A small class-conditioned image flow-matching model, trained from scratch: arch dit, 15.1 epochs.
Rows from block 2, named by matrix and row number. Rows with one number belong to one neuron. Each number is 500 + 25 x the weight over its row's rms, rounded and kept within 0 to 999. All counts start at 0. Numbers have three digits each. After the name is the row's rms in percent of the matrix's.
# fc1: MLP up (model.blocks.2.mlp.fc1.weight, 960x320), inputs 108-161
# fc2: MLP down (model.blocks.2.mlp.fc2.weight, 320x960, transposed), outputs 108-161
fc1.168 091:514487520450506443527473508501511513538502514503541561483516506500488483474503441479516519514538481509521494488530486519515482488488477507494497456470544510505519
fc1.169 101:462523518538503481503457503478495510451526461504549483527481502538517494521508484484528491527499509513490536525530535525493456498507475482491523485521493540503496
fc1.170 121:540485516502497506525508495527482532495542502533510473483496466489538518504492473524532522481492511475485527482482448429522478494485457507531555480488437525475498
fc1.171 096:483518478478500502509510485506482533463482494479489488511497565444499518487513493518496473529500447484531516519480500490541471492520496509530530532508522472489522
fc1.172 127:525483555473493479545535501505480527470490475477534498513520462507453526492480502512520501491488511553486527503524479537526519476513522516514497508497472486526490
fc1.173 100:516508523527479502537487485489456503519509495525488483419508458486533523514520526464525518486496476506480483457526539505522512496490481587520500507555466496452472
fc1.174 087:480509517497503453475451506517487485488499504487526528515501507507484486512482463504490526492511509517442495494491503528471492490525511542492492511507494467462532
fc1.175 093:503509501519498481511490506505495503524498493497511507505487545455558479515492486549509514504530478531541532512449483481494464500491489435521461509521549517502498
fc1.176 119:511493478519492449465494508517498487533499474474468454494509488508483507484481484523525513480506530505473554489477522531518487494531486520527547500511464504495506
fc1.177 125:513479480507502503479496515504611486519500516509501511516511534497534524516509467475436547482472531556542507528494471484493524527491514448512502510518505516477512
fc1.178 094:503478516513491525503482529513438462482502508481522510522493471523509497491532545512462520500494482482477479437544496497533525511484488499508510517494459458487514
fc1.179 122:477532488552507439536559499519453516547504496502511476495485547499486477526497476530484521510504513469467495531504486472480524490494534522511519469504487486536496
fc1.180 106:494508533504497531503487502474487473514518501473508480520508481455497532509496452477548489511522529452503517520510487470452488481467487483541482482443489473495466
fc1.181 097:512494472442496518467506498517495515535499531494527512488474490496506511471479442468503505545518535497499490470529470490473465522542476468520468504507469513517477
fc1.182 100:520506550492500492520502458490501507497494479562470527529519551458485491469487487463531559511492491458497484505516453537503488500448505520486530486529501507473489
fc1.183 110:491481505519501456509515524512486488475499517522477508505489579493541480497511533500510517480528462487532445506520558531523500516487481518506530481487561556530501
fc1.184 084:490512485520496524508589498469481464512530531523540489516473493520471493523481521514470492428526543503495542480445524531519475473487514477544494491506504473495521
fc1.185 117:480454505530514513502520486495514506514499514521503487506519485530485505477509471501517518514498470521489524471536468449460530486501499506489503496492493453529488
fc1.186 114:488527492528502532488490508492526480501478521506500467500474519498517499513506543502488504465552486509480510461493525532510535490484495543495504512508481455542520
fc1.187 100:523508522479539479525490503523508501518510525510552494506474465453509459503489496475503520548496519511491480519491481508498482476504481510481440511496405514495475
fc1.188 092:480497514481490511497512516458513584502510491505511443512546462493492483466471476494510509520535491515540472483505473530538440532511469540504495518529526473487495
fc1.189 058:473500515503474491426488506526531456502520511542511526474516521523542512513472505519549550517552505468510529506485515496531527526527545513476521492502517525554499
fc1.190 069:509539469465497466484502517483478549475512468465504488486472497502497429488485522510497473493495482480509498467498468519491474512490492536493492514473529518465480
fc1.191 111:496452493497498473526536517547514505505507479504493467505474520558519502488507477518463475537514486549513458463495551538498528549544454534464554479504483487507532
fc1.192 056:529494481525505482499448515517494488451499495482521498500501479450502459492523482591463441497492454511527492478514503435486479468502480526496494516528474471506488
fc1.193 106:508497505491502494528465507512514530508484491443476466492516498513501468495481479486507484494530480524485486529502486481483467517526488519506544492527515486525493
fc1.194 089:550497518562487521503505489545496517494504550499487557500503520505482500518495487477520471505470487479481555517506508492520506483514523484504527484493522515519512
fc1.195 091:513515497512506595479471471507500504509499544493512502482458431523531501521511487520497526487480503497535484496485496478490492495452541467509523454517474478518492
fc1.196 121:479483519501483475507497499484509522538513524515484491496482532516487518510503509483509526447528499490476463492499494548481502497495536540512505518501468480539491
fc1.197 128:502569489516485515452517520496482548450510524485490484506557506506475502474520487497516532482475494521497488487433526541517492504501515518476490500479461466502531
fc1.198 115:475500555500489507532508519500528516476500504530519502478479529522515470512462488511479471470533481523497495512496534532533506521479468537493534549509493482561508
fc1.199 112:505455467511519465475485513450478498483524459553504530489497487505523517494477491467544516499494514528496505525473487479514465567562500607531472485503502446505524
fc1.200 081:544481499516526512472492492468477493480484473539497494538493481499504477500485504517489482488508505543521552504497450485500447555513464483534514523492554524526479
fc1.201 090:464503545528503530473491488506492539482484506496515471503494437492486506499482475508473525488499516509541467517470526500439472494496466545509521507496470502554490
fc1.202 089:493518523457476552502506515518526500534504534505492498494547512502505503549473504482494520507486488480464514461461482454471539505488523507505525457521517499492494
fc1.203 112:494493517503501519440493490479510551542518485494504514516486503510508492472490529505538557524489512499477513532502496523494518470486541542493504543479504472518486
fc1.204 124:483511567490480512539518467498476448505488486503480494505518464477511496519493526503472490449531508501468512471509504548512513557497496573477537503514485487480497
fc1.205 112:528491516517490483463501510509525488534513485480469502479514496507447481499484488501469512554549501482525545484524513517515567502530523493480491550502439523566502
fc1.206 101:512518554519505484505485468506566475497501515508503507519495547502537581504480500487502490493495498511531512493483516511482540516490508491509501499464502492465481
fc1.207 099:465483514558496474491495499470507520508473511513495527489481490516526489527512520473500515525482489487527557550499475464522537540563470558508467509472464516538492
fc1.208 102:463501480508516501499500502503493483493488481530515503499469502499478512484502536570550492498517434520471467518535533481512500512527463469506467499483483473476503
fc1.209 084:551466474494508534500514491470532540490489505506491492550503492488545467492508501462521504516484519537461484509514448532518486488495550502500481490509496507506488
fc1.210 083:479519457537488504446434490491518496487471540443467534483510514494500540537484533516497494469512457479531471502545506523486520492465528447506489494525505470577497
fc1.211 107:490480526490518455490564488498500504465506457482428509489492508485494470481503511523503480507495486500465467508545508534505467477508507533501538444501543523524475
fc1.212 078:541494546521500489530482520513490520507514488461496481497472533491538520487451500480524522516461514537470490497507488487534506510507513533475516510486522488487514
fc1.213 088:529466507496520553502443512521474496497453486535533542505448502479526472504494468516491483467515494491489547519480528482520489492520513486520508470503513526525527
fc1.214 093:475501496533501511497527495506500526482464521506483505494489539476446439490514535501504495519501516530533507517514501521524448488478468494499506517560481540445495
fc1.215 110:480498458525497490514534495418506489545541553590489481500515512520506513522509483529500446534472442541487456495480506494499501512514478480509549491489501487490510
fc1.216 054:488481518502499530480460504474468527491535507514485457508528481435473527482516515533475539485503487457484572509418503513514435517515488445543506498486495502541469
fc1.217 124:499477522476502464505511523503461559507490538481533499516473522495466494492505526479521509458505508499508480489479557486462534457502479515500509479484507523535516
fc1.218 121:517494547532492479480466543472443463488500496521501504504477517505548468502486482505533479478551510494481515483520538499522521535484525457517502502473471492543504
fc1.219 093:548500550541511469524503478485484514513488504475489532517493507508536511517472475493509443480524442499481504514478434504463499499476515487488519535498523555543504
fc1.220 103:579493490493492517463434497506521510463502486490491570499514493556491544498484475491477548522480489529503472498515499518504535516566494490506511495483496492484468
fc1.221 090:532522527498516500521506445503502515493514499494515525510520474466515493519452527533502507511525507508502511491505508485508524500503494530496511517501538521491462
fc1.222 059:472504442509475472499498463565485474539508478501506489534468496515484555489484456558515496512545462534487492475505516502474515490523450483463513518522475491481486
fc1.223 074:507518469531472504518463510481479490496477524509492468525506477522511498483494480529490553466448490509487480501504510536495536497515453482510458486488553510455529
fc1.224 090:509508495510490487490496494522503451529510517523525475503465501482490494471511456511542521473474511488511450522515465511476496539544522505511484468520508500492483
fc1.225 041:526524503499484498480464524448482523480498488498486501468500466485511523496491464488465498483519472508472495529530510490542464507498533525513524458471536485533456
fc1.226 121:533480528571497480483516522481525511508513486507496568466496503495493495488530510493478478480503512486532503488485500476494497445476499484535507505509495480513467
fc1.227 102:520515459477505518436464496535511485532501497531484443513491500520555498480491487506515507533505502529544443517504513470480461519474460512483448548517495477476495
fc1.228 102:497511499528519524510474491510471503473499446528471477536512525512505498499484548549533462517520484449515521511491500512533486459506542512464489487413521503533490
fc1.229 110:515524509490514511508473506482515540529507499530499497503496514486508521488505508472476486514515518486535509497513492529516519505485467450504513481493457524522508
fc1.230 122:548478502529494524547520477483471496489493495474472534513487516533541512515467508527510531506530505531499540501486488487463491494473556470520471497459503520503483
fc1.231 050:525500540491508543521447526528514539512477504537534557537492526477474480523483501439497526525505496523495504514495509497499523534506531542517499498479544519509572
fc1.232 093:566500514500485507526488516508500515461521488476527532430511519488479537524549512424491501516525521499501512514523488495518505494537514482510510459555463508494437
fc1.233 105:505515511498495504502542515505507479542503486522510450512466476503514496489511526475519539495466527529496539527528487473483480552543478505514486498495488490487501
fc1.234 129:542479484505492531556523490475479515509496500495551510507511500458521526487520478447503484514453491507470483495476472466534530519524514495526469525554560515517535
fc1.235 095:490506486550482491505510522477525525482505502502518494507477489499502526489478513525500504511511512463492483510500508512504497493508480495527476476529480526516498
fc1.236 087:503462527501513488524498521506458493508494451450537516492486463457511480540472436527489485523458490498503498528492510528484446463489517513492475466514531505490491
fc1.237 113:519511526428491508503499484556500516455507480506489478486535495512543479503518480509485465483478508493511533517501461496517474492573525499470503454512520506492501
fc1.238 096:523490477475506464529517509532468515483496513548454485493492502448518531512504544525499523527521507470449470479456488482525505493548504476484511531483492485493489
fc1.239 077:495534468557490459472485447478539517500507498492484510450516469488535468543504486505502513512531455503464537467491465473502491525497534504496494494488500487541454
fc1.240 135:538494480450508427498518477460498524510508491499486506506486559484450516499492508471508527517514506520509477485480494501486501441486538536518505533493500523534489
fc1.241 106:529440531515500475489497515526515473470496506519481506495493511490527487464512499514518497469523511542504497468543513514514491521506479522496498492489485491529499
fc1.242 096:460526502544500500459461518531485500518506476521532515495483510491534487512498517479500518478499491464473505522501513460508513486462486482518506545508515472487505
fc1.243 108:542517453482500513495471544502519551508502484514446500504517527462504449470514574523543471493520503451501444507526480466526437520513505507500490473474557456508519
fc1.244 080:536474507531491499497469483488509452496486487523517540483499469498502472522508517533464528498523471509484561488536481538507531482500528507501479434484493521524494
fc1.245 125:504487452521501535495504524505530458507522465492509521519489512522518496489496478524450464476514504520492492503493499487494507531520489481520496537503502586537527
fc1.246 088:516456529476499492497494500489431530488480534503511500532489511501504485550511481468528547521511518493504538528476538483476500517525477516505498544536502501503500
fc1.247 099:499508488491491500517523508533512504513511501519511492502454511558529535504486523464537539520499503514446498525503500458476487520518485487471546480505482483509497
fc1.248 097:517523486503504531486515492518523519455495487506534512513458465493472491486497511489537484476493492477466475515514550452503529514532496485479530519495548518516501
fc1.249 127:518506494523494517493455495477532499523502440476524554511541560526494541536494462486464517500496523515510520488504506514466432458451477517506459496509568507520502
fc1.250 126:485519476461493525521518502474497491451516477526488544537519516491549471492499484483494506514504506556501473512517471440487520533488472525500521455532522456483502
fc1.251 079:514504503547500505506510517518512524513507539528514602499461451497520498539469479481537501485530478496503536517494502495533503486501542508527545509476537490480538
fc1.252 131:481504498490485476512473490529513532462514502474511488487510504457526532499497530511494502521523502472515495507472484500488457550471442548510512515490511533481512
fc1.253 106:476466489498500489531476508516518532525515495480487492487500541508432520484501472504514507492502487508513526473458502479509494466508503492538473492480492555500505
fc1.254 089:574490529508511483501497542520519477533496522521517515492521468470540522498508515514495526562548493502530474519519457547517474512498457461513470472513470492532490
fc1.255 102:531488531502485489495451486476509484526520483489513510500489519473523504480505525496506476509511496534477454533495520538491500547471492516489503516484508529522508
fc1.256 103:488507527544517533463486494499531512515516483533499546494472534467459494492496460484492513472459519509432523502471537437472498526513524476532502474482491483494478
fc1.257 103:471487542459488495494442502513496468474502484509480514496522513523496502489498530508501475504472509538512565484503459519504468473542509515506482494505475509506496
fc1.258 097:503544512501521497536498500494481516510503481528462458480509526535498475491484478519519464471511521547516509478519507526505475458489468544488456519507497511467489
fc1.259 109:462508531489492514494515467492504494481520476482553445475467524480538482516490523528518452508528465528556538508545534484507495507446501518498510460519465518541482
fc1.260 083:510441456528494467510523478539470542536512517533480496521505511485496514510529476518520490525485545566507494523543470496498478523499505501568477476492490513448500
fc1.261 108:480496494440515508550481527527515491454509523501489473499528492524498528484485438511514468497513515469522503533525453523517500484468491529522551452479517480521482
fc1.262 121:506504505511483509525534533470498484572494507494471453488495476513561469489500500466496504510516538480520509467472526499517526499473505496509507509504507436481504
fc1.263 102:525467523502486459493506503464494492532490483449520483502535561514496515482515500510504481492486545458507532514494502479474511533501509504500504509512509512467492
fc1.264 101:513495527500487483501500510492503503495501473467434512489493487489528494499507477517493530518515499507463535497527488530504492476538536506488463458472468518493474
fc1.265 113:489475513493510503491447537507506492443503491513532528503489522510531487490472507487514516474534507526485514459504553482501551533512494484501465499521483513538510
fc1.266 051:479528531504499518541506507476540484579472485478562513537457574462530464473499505448549533566492482516508517535564529516509505519493504490499495492518513448516484
fc1.267 101:537522524512500478506446493463500518531500517505535523519522508494537496487514488488503514470479492465528501488456489488499484489482515497491462526479495517498492
fc1.268 081:544529504526480470491474441491476515487518471419519527502472487513516495483481503518473523479528503548488494501550491490499514489523549491512512524500466490495525
fc1.269 094:470509505509515531511506459519526482525473500464520513501482523505498493470418485502482462557501501475491498522501543489503477537497506526469508493474526492532477
fc1.270 048:477474520489509529495508492509499522544485523517532525499496529452506463453496520486553526488516494492515529514536498503520478518522501523550500513477521496473519
fc1.271 131:511491508486505487499464473527503553509504469493492487488484495479484502480492472533461479464487507440500509459534517527504442521489529534511562471490533526509500
fc1.272 084:465484487536486515490538426468489487483494484503537476487496532479521470500485512503480518487500455524519543507532533550526516514482502477481492509496548490463519
fc1.273 108:513539516505500482524477524476468483482484487534483550491483466467470447477499481498478503488509497463474521485494501530506494489454512489512440538516518504520495
fc1.274 082:461531525462476531510529496471526549491522466490483517514443479469508529460506522544515479486521489474457528507478535481457497469484529459495473501530503494525511
fc1.275 078:510472515512500519518497482505514485495502479513485486506480453472498482476506481536534486567479552487453520512499455493498497504504462495474440486492483483500509
fc1.276 081:506542470506538488504504502509507451468508507509509505553467538495525468489504543489520482467513456493481556519522469512490471485498472533497484492495488507513527
fc1.277 080:555501513572487518457499516483498507546519515543481515508493560500488489561506500548529502503494530535481533470485461491482531469485556463464534459525471480511504
fc1.278 121:486471525532471504489508506481491506475524502478476472516476497474554474488505511462513532489520481489559416469490505473499492455499489491475508473479496434482502
fc1.279 088:493509483474480447436483530512525517491486502448535522490461511501552545482474527473512536481518486479478448534514505480525489497500454495514519505484498527538517
fc1.280 095:484493492491488482522502507502523560515515510529482490501557503486510524440487482511514511497497525490548487471528491502499488503540510529527546479467467528508507
fc2.168 094:519525494436538493504499493512507504523546489515482454563490511497476481527514491456496543482497491474537497492502509486468528503482481504493507472461481501520497
fc2.169 103:548477523538487534538540488489499480520507491507469525501453489510512482503507506504498548480502481524506529508508514555493505488519520492496530533458521531515508
fc2.170 101:559497529489508524508489528508518518493498528466543481494537474504420500465500523508487555492482523496426519484463498527490496485481510499510431497467536488502494
fc2.171 094:512497489523536500489459493477468531479498512501556488506506520524482453487459531498540489487519519480504522560472498481494483460528517456491466497534498483513514
fc2.172 114:508508490505510489504471530552487505520509528458482502481527468462450487480514521507526462496438476555475493464509485481498511498518489492502505513512508510460506
fc2.173 087:521547533500486485515517532482481515488494531522486479488526514474467505484495490510482501479509489500527473469506450501478524497485480488480459504498490490496505
fc2.174 085:511511515479506534503466506498523479521542497506505509489529539496480497543486520524491460518495477526536488516491484504553497452530491470519524504486486485510463
fc2.175 088:555483534505542516484497467499510502504496483526471524486481530499523512523473505513494488471510504519513487503466517486520510529540496472524569501475530491485524
fc2.176 113:498551515532496516496492523516492538505539513471480578492508524503539450490502490503500519517490486461479483520510511517526512494497492479513453495529473550497502
fc2.177 123:445555506524494519486548490512443478503483500467493500497551469448471488498503474514512528504511500548514490559521514522510515540489486505501477539498490506504502
fc2.178 091:470487475476489533552482493527462540511498475522489524493511492509526524493480433482512491502504546496468485503492531473486495500477487524466499520484470499501463
fc2.179 122:522488485503488539485492519515518457479481499563482511481500456516454484509486479521493457475476467508487497472487484550506504467494507507498473511476498519500485
fc2.180 099:489524499489532557512531477526505527487515529465477501487527464501499512496543527509481499503509532515465479519523489492498521502449532507503492503514496527475543
fc2.181 113:512477533487549488486520459497491502555539519486477497529479502486479489497497501466461477495519544521490513479491519519500489486509517547457518484528486481489492
fc2.182 088:508512515538463462516532546442505519502499519457562476481528477512531461484514492539529495484489484532472535491488473475519515484483507468473487467510500513477464
fc2.183 105:535461517525513549495519482452487506504503504510492502508510498518473530509509526512486423516535507506560456496482531480528503505562487469514533495486518482496522
fc2.184 084:509497487509454489487549480476498537497470560461473490530472491572512548507457483521536507524484541482500473513507496454531472490495493521519505535468484533490467
fc2.185 151:467550485489479488488522498483503494536513459463520453522517525526505486541488478523510501530491512447511487487487524528489470483519520489502487467489545542519485
fc2.186 097:513500496492476502458521488497475499521497460575531494492479499485513496461525525471487481465521521530505496506502474544478517490515488522489401552474483475474502
fc2.187 101:512575484543495490482499491523491519528529431474469532508503497484492510554502458523493475457501471516506517511529512486530511505507493505518526508500470469499509
fc2.188 093:502460500481496477484486520460483469497514514466507500505506528502535490507514489539486503491480498492481500501510505502469503504476480430515505552505470481484482
fc2.189 069:502497482512514480505515495473518521470461472506501500479490495493521474519481495495480458519499526458489515543509495458481473494500496504534490482531494497504491
fc2.190 073:482475504525443465485518529530511479528523517526497504500488512504519483525509462496507520482449520489478497565502510551532514490500530505436510506466482509477574
fc2.191 127:509522536522511508505504499478522552504491500484521516489477501486502494516488462506512483515493521572496469521512431511507512560539536469441459498506483498486521
fc2.192 054:546486455509547508496475462495484519506565520513499509541473469531482480505497523497464482489483536479515499490511512495547499499485520489495525496508513512483457
fc2.193 101:524491498520555519514530479527484477467556525515523532461483479491496521490506454508507493528507525499514484502502504540539508501496467420472476481512477536524525
fc2.194 087:508489482538494460517486514535450471496416510523488504488524498515519501526481525485509496503500544489529483475482482450491472514538506527523482491479525464472511
fc2.195 083:482515507477460398518509530458496491530455521495476532526514546492483497564505538557515463529491467494466523476487493489484505528545495546505478545525536548519526
fc2.196 137:507470502514505492511448498485485488513486481477451497530540519478497497519524505468480499548497467425546537504514513414502523506472511469532526515510507491536504
fc2.197 132:539490491525515503533444498488510541484464469452502476467500471503457485507455543513485488489477521511472471508480497470482504486495484480515531492496518500484544
fc2.198 120:511541505495503512516482510506505510488477510435480508479460464512495525538503478503509491529557449530543495497489481522461545519483514514493460514472482492526531
fc2.199 113:510515533511483495488491481508478504462475469501451523508519527475504513476489476516493512532523535483496501510508486523473510587535476439516508496511504485476517
fc2.200 081:488518540472496474479505552498477525515520469471524486478480469507482522510519500513527485483512523439494500523500534471494494488480497506490503521514519445488475
fc2.201 083:514471531469505470495501460454533474488515495476491507484507539515508519483545509517497478547506493533460536514510501493514526526489481502573480510550504495534508
fc2.202 084:471523496453439508456510473490466482490482533526497483502536511508486532493462532474509479488509528490509452509498510462496505479512524537523536451487521481517467
fc2.203 116:569439449479507530512455540457486490508496511480507505500522538508541503467508515494471497477497495498508493504505491502483494507525555465491473532512518513520521
fc2.204 152:467515480466493539536514535502494523529498517501527469502491472488506497502529519520525537496523502542505485484498492527482516488489495500448521518523521512488493
fc2.205 105:444493459513536564513488485491525482486497487518538498539515516563511492531465491466503516529461518545507524496506536456480497497480541503541464480528434507564505
fc2.206 114:495523511517508522509496552498509524476470582511510475536529508481496476507532485545501467538453464492507508526513478510471490480485490479513495568535471531536466
fc2.207 091:455507457495468518537502514490469537492483483495459484505475509472491501492488524466499467507498523486509474506517530563504498552545500489507520514529490462543489
fc2.208 102:543534520473491508493527508526493543520526488485461485521479548515539506518526441527497544508497461481504537494493450541517485490508522462500553468458497510498486
fc2.209 091:481548557522500493505524500448490492463507496471527442436514540459494498463532496501491481482495498498465478510516502515549513478471481491544491522536489491485495
fc2.210 081:513489505485437513501439506487479506495485469518524509497471464483545508524456503478501524516476497477475512485497484495507498504501497456512521481547500479529499
fc2.211 099:483478510493496562486490489538515473445461427500478467491509465523507520505543541507492513524515478495527499477549472470528475529540481481508483502506512526493467
fc2.212 082:474513521519554520529533498515531483523451509526454498507512500517496458474472486545480521516515508517506494496481501500560531502473482491518489492472507514501500
fc2.213 088:505456533460504489492519500503481461502474480491520507491476541501518521469510539448461505545485463477512436470512530519485508517480451518549499522512525467536514
fc2.214 082:512477480538451537489517493502512456464477507497496467491462479491534560510483483473494519517503560505457489525512496464529495484508512491514514539474527453463513
fc2.215 115:479488473530506465501506477487479445512517518477490502496529522522499484506489501495487467512502489496502527510516493498499518519568516528513493467508476503461498
fc2.216 052:503465517536514496525483507513492541472465456507516526506536475512468491504494514461439516484525518508498494460510495490526473493499503510529510500480496515506487
fc2.217 129:522512497468530554484459465506521505493507511546455522496483496539496507495453464504500522505499528433541486501502440508525497492500503478503516482491512517560552
fc2.218 121:498500491477488541489529497513439537483515509495448473495525472484514512469498472488517509458522503449491514541522484555514493517523468529501485546511509519501503
fc2.219 084:459509514511514517483491486497470486499510510473500486502497503491445495488537496458507523494527513537502532480488547479495476539502522517470463519520536466504509
fc2.220 087:487466456498489495508486504501542494504496494541480493486507466499496530513498505513517496514509477482465543493524570538529480497546455523474456525479514497498499
fc2.221 098:487528494468476500522501460496477514520490526509495472526494535488491509471418515504488513533492507505529508488493520522487464495496486502528499479489511479508519
fc2.222 063:523487522527481489510490485468533546500472504545489473493474477474497496558457524542537493478534495515532508465558508503479509456482542497481504485474488490508458
fc2.223 068:519540495553519463470465464506479488497513480477541461500487514507503483506540526507478505496483533521506520480488507467544486497489562511521509514519457469503514
fc2.224 081:475528519495460473544469520522477550512463478482490491533430509480499529502524535475483500548512458512535535519534513442464516531565518500505492463482518528476513
fc2.225 044:495465521469505465490487507533496490494511453536478481477498459461487497515463494498493515497533485460483543479498531491496506515471526507475494456546501513501464
fc2.226 108:505472504434484482502451491470531478517530496493493505507543518493527475480498547505481465539472557483510514529510526534501510483474498500521525490495531509500500
fc2.227 111:466478511497520502499498531496521525503486470498512501528512495495445509480538495498468516485512500508531493483488471516527444480488541511430524503426473533429516
fc2.228 088:514516526543491504474499532495490465501457574491532498461505503486499494540498467525501466473509505496523495485490483500503492466527487540520484551492521521493546
fc2.229 101:487483518524497548510474497504520516479470494505558519522508538511470516462536501460511536483507541492511475511497507512459526512494500546481498507523487477494498
fc2.230 123:492530526497505494496484548466515491437488541479512466512489529506464516454503453474504531497470510463488514478520502529480492505498456476500479496522504556510471
fc2.231 048:522513529496503495499483499511453534498557490487540499490515520483491524492511488476474523510457525488477485500480506515494501518506480500555511503514497521471429
fc2.232 106:513524516520505493504482516510475488521534513465498508401517490500479533510463502522524483443525483494499472466474491511541513499500495504512496515450549482495480
fc2.233 121:483546547538494489490506477545521531544530508517522514515477528494491520491521481497493518517553485491455483522502508552498533470473519518493497525497520512476508
fc2.234 138:511493496494508489520512483517516536544516502503466504541500547536488478498484483513497512501478511470536491527489503485454515496558500479523527504404515490517548
fc2.235 094:499514457532473485530508543497511463494486488510501523485485480512512516526556515480491496481495524543501446502491467553519472518537486483456543484515460522491435
fc2.236 090:486499501523509489519488492498550516535539521510496476469515509444518513538544546527515492481540525497515492550500476479479494481488494501498536506495531514497493
fc2.237 100:482518517497522510515512484468480492523502476511531441523516491524478494504495473498509459537524516535508482512520458553500513482511470527511463469524539450508495
fc2.238 101:489518532482481524461544500516486535502482476500516444498503496461473521521503478501507498492538520478502499521519511556534478476533532487509522481526492507452499
fc2.239 078:503516510534454513515480485523478524523452491528530537503496548512507487488504533509520501485495476488531491541519485527481485481511490545498494511489492504530526
fc2.240 147:504516490446539532496523522498501507495471499514521515493465485497521520516515498490490491465485531514504502510489532502513505412479482492514512504495506487529483
fc2.241 103:513477453528459527486502519522526455486518508494529482509480515487450486475487520522463492469472495464499459523489518532504500509555510551502443509487454504493495
fc2.242 084:504478527506476500492475468504522468476518547490463506504496508495451505528519463529509510523497536502523528507533485513482503498467490492540514492489523471504541
fc2.243 104:459479521550484444468520504482508537481507512521524482514543457490487497491530493536473518499459548493506508499493487512483521477526480507503501535514520512537466
fc2.244 083:482559500497498531538472495491478482483510511487496554484512496472488512460476489519519516513503483504528479503459560436514498501519494503523522492550487538489483
fc2.245 110:528508496482494468526486482520489509533521513459469484497522512462515500493502506527503521522499494524454470498517526508511482475438487506510489536484446516497501
fc2.246 093:504557530469505454496544511473506518497504545517472493469497514526512538488503497539519517519529489524526486483503495481492508543492472499492487512484539515469499
fc2.247 099:482469539485488464491501514518484473551512515512527500510489481504505532472487524461476509474494454476507516506534486546533479501458539458539468498492506522511495
fc2.248 093:490512520483477491484523557524516512490482478481479545506511520474540492470543513465526498502520517503514498514484496491540503498544512520462497451520541494534439
fc2.249 133:542534457486457489479494512524503472523500479493534505479526504478490486501502535500513514510484513524504491507484506524516485497434505435516504541503518497502503
fc2.250 121:474504442493514562475478445506499518550490517511514530522538475504510496495489499472516495534500500550474435509479510478497500513503510516510498482503489499507516
fc2.251 077:495489515504507486486532487489512494509464554495505455491517527518526531472490514508519480487487509495485511514519476504508487525524489517534462530460495546460488
fc2.252 149:498486410513495449496542503531501505486505487479476494455528491507498518486510479501490509540495502472519420500502502486497464518529498512512523546486450484505519
fc2.253 112:497490513456504422496488510496483505455511460492486494481503534526460530494475534492484475476519441479499519501495469496489526504525540464506480534525527512502510
fc2.254 090:513487484518527509527503513476480470501513542493498537477532516481454518532500461514473433444518489518467472482491526495504485479478493486526479489478465521474533
fc2.255 096:500478494487504521487454501506481518550494478489493491490482476471475508465503512492525494478487481493491547498505497459531529483497525516519491496475547482480478
fc2.256 101:522474498538486500553450518498485426472501517526496515500529459518430484499489480524508433466481509481512481492517488520511476486516506560502491482503539552514501
fc2.257 095:471472476442521529564491510547483509502495515543487489506515488508509500497483528488502467481501470461493450511548534546497503468512451507491517455509486484498501
fc2.258 092:501476500487500509507501481540491477535517502479565529496501504454536482513485464494512571489494497482448508532522492509466536474462511478512499501508523522486515
fc2.259 096:510510528487488495511451503532543481485468514505495516485456509468495494547563447507487561500533520480505520533479516495494470457496514517534488477502468517506519
fc2.260 089:498488510518463563480477478511518530496503488507518515488502538520502496517555513490468512488513502461503487454494521479485530514458489509442510520418520502466494
fc2.261 116:496499566459496488495449483496484477473463503506503510518529519476484484480436478487480520505516506486515506486503499495503484493487494501506503490505518492536552
fc2.262 118:503467513469490446502510502460513496538488489440504501498516462504474496514518456512498545491496493483480482501502544500481509476471494496513445520504522500492505
fc2.263 093:453470489545487529479477507520489444509483505478478510479510464478496523484504474485476516448532531503509447502519504515489527507475547529468424475502443494511500
fc2.264 095:508505523537489500522490533516481516506487520552501471497485489487514535478466518498462453490462509498515522517484527456491524454502499535480551458499475528473502
fc2.265 101:454507484474469506513522480517510508469509473462482496491523471542511493504484485479492483461535517496495454510527524532507474520540487520509457532499499513451506
fc2.266 053:499480475502491470470519530531454517506538532492525516479503486487479504529546473522492468471519527493519484497474496449495494503488465519488490462455493471521470
fc2.267 099:531500523454481542500463519466499516449482521455491476500523520432489498537506493512463503509524509494499478501496489498488491473510481475503502497507554499479471
fc2.268 082:488526476500487524507536517512513460490483490545499510471484471495529465505509469583505472516503462447510477437496546470549503509503484516504499530456479485497499
fc2.269 091:504529528462527501477494416520510484527497467514493520503508503507506488473454533493507526506479509487502517563507480504461480494518496506525489495499507528546520
fc2.270 052:501532446477516505475517519543507524498528500480470525473516488498502490524510464510482480496492542493491514527481528491478519465509503479538500481484485512465453
fc2.271 135:507503455549501516493563512494496459500513480517441507488490525528499496473492460483514499484500503486520459528497501543510497519524475492481533498511497533522477
fc2.272 080:525550510547519499548558536500508522497470491513484531518542510501482504448544496480499508521517485482496500476477475453448495514509548497490508512471509486480527
fc2.273 089:519508478519488525510488474499511508515480509481522507525483496486532526468498488441475459519506486515544486514511437486486474517502506493492500535476504498494497
fc2.274 077:545456521497481500484471471491515488476519542520490496488446553494506511510534508537474516455474465482524518490470500539504517506500499499482463516512545480538487
fc2.275 086:485478456495529511530549470538509504549521487482519480492495497508473535525471505479540505471455523517523496497490549476489516515504478521470508493501500494502491
fc2.276 080:517528544495520528532492514502497544509517511506503497514475454511531536535559449480494485533486488523526475489484476487556523452482529492493517503519490527525484
fc2.277 073:420488478547477515504496486495523492516480493452471518473492461523532523560497552562522491499511484504527487495500511492509493465517488495538494474511458490506507
fc2.278 140:483492480512522532487510499518513541479455483480536524521505445494462504542508502504454510490509451497464473506475495488521494514471475453480491476516545575485488
fc2.279 081:515508511487508505483513514443459482480451504512476498494442486531472474521486497500480526522519511495534528492488504547467505496496509498495513529533494455533526
fc2.280 094:513502480482499558538467536473507492506489467468482484498502496521515540514502545537480495506486494533484521465528534523500482461557505521506497464515516546489505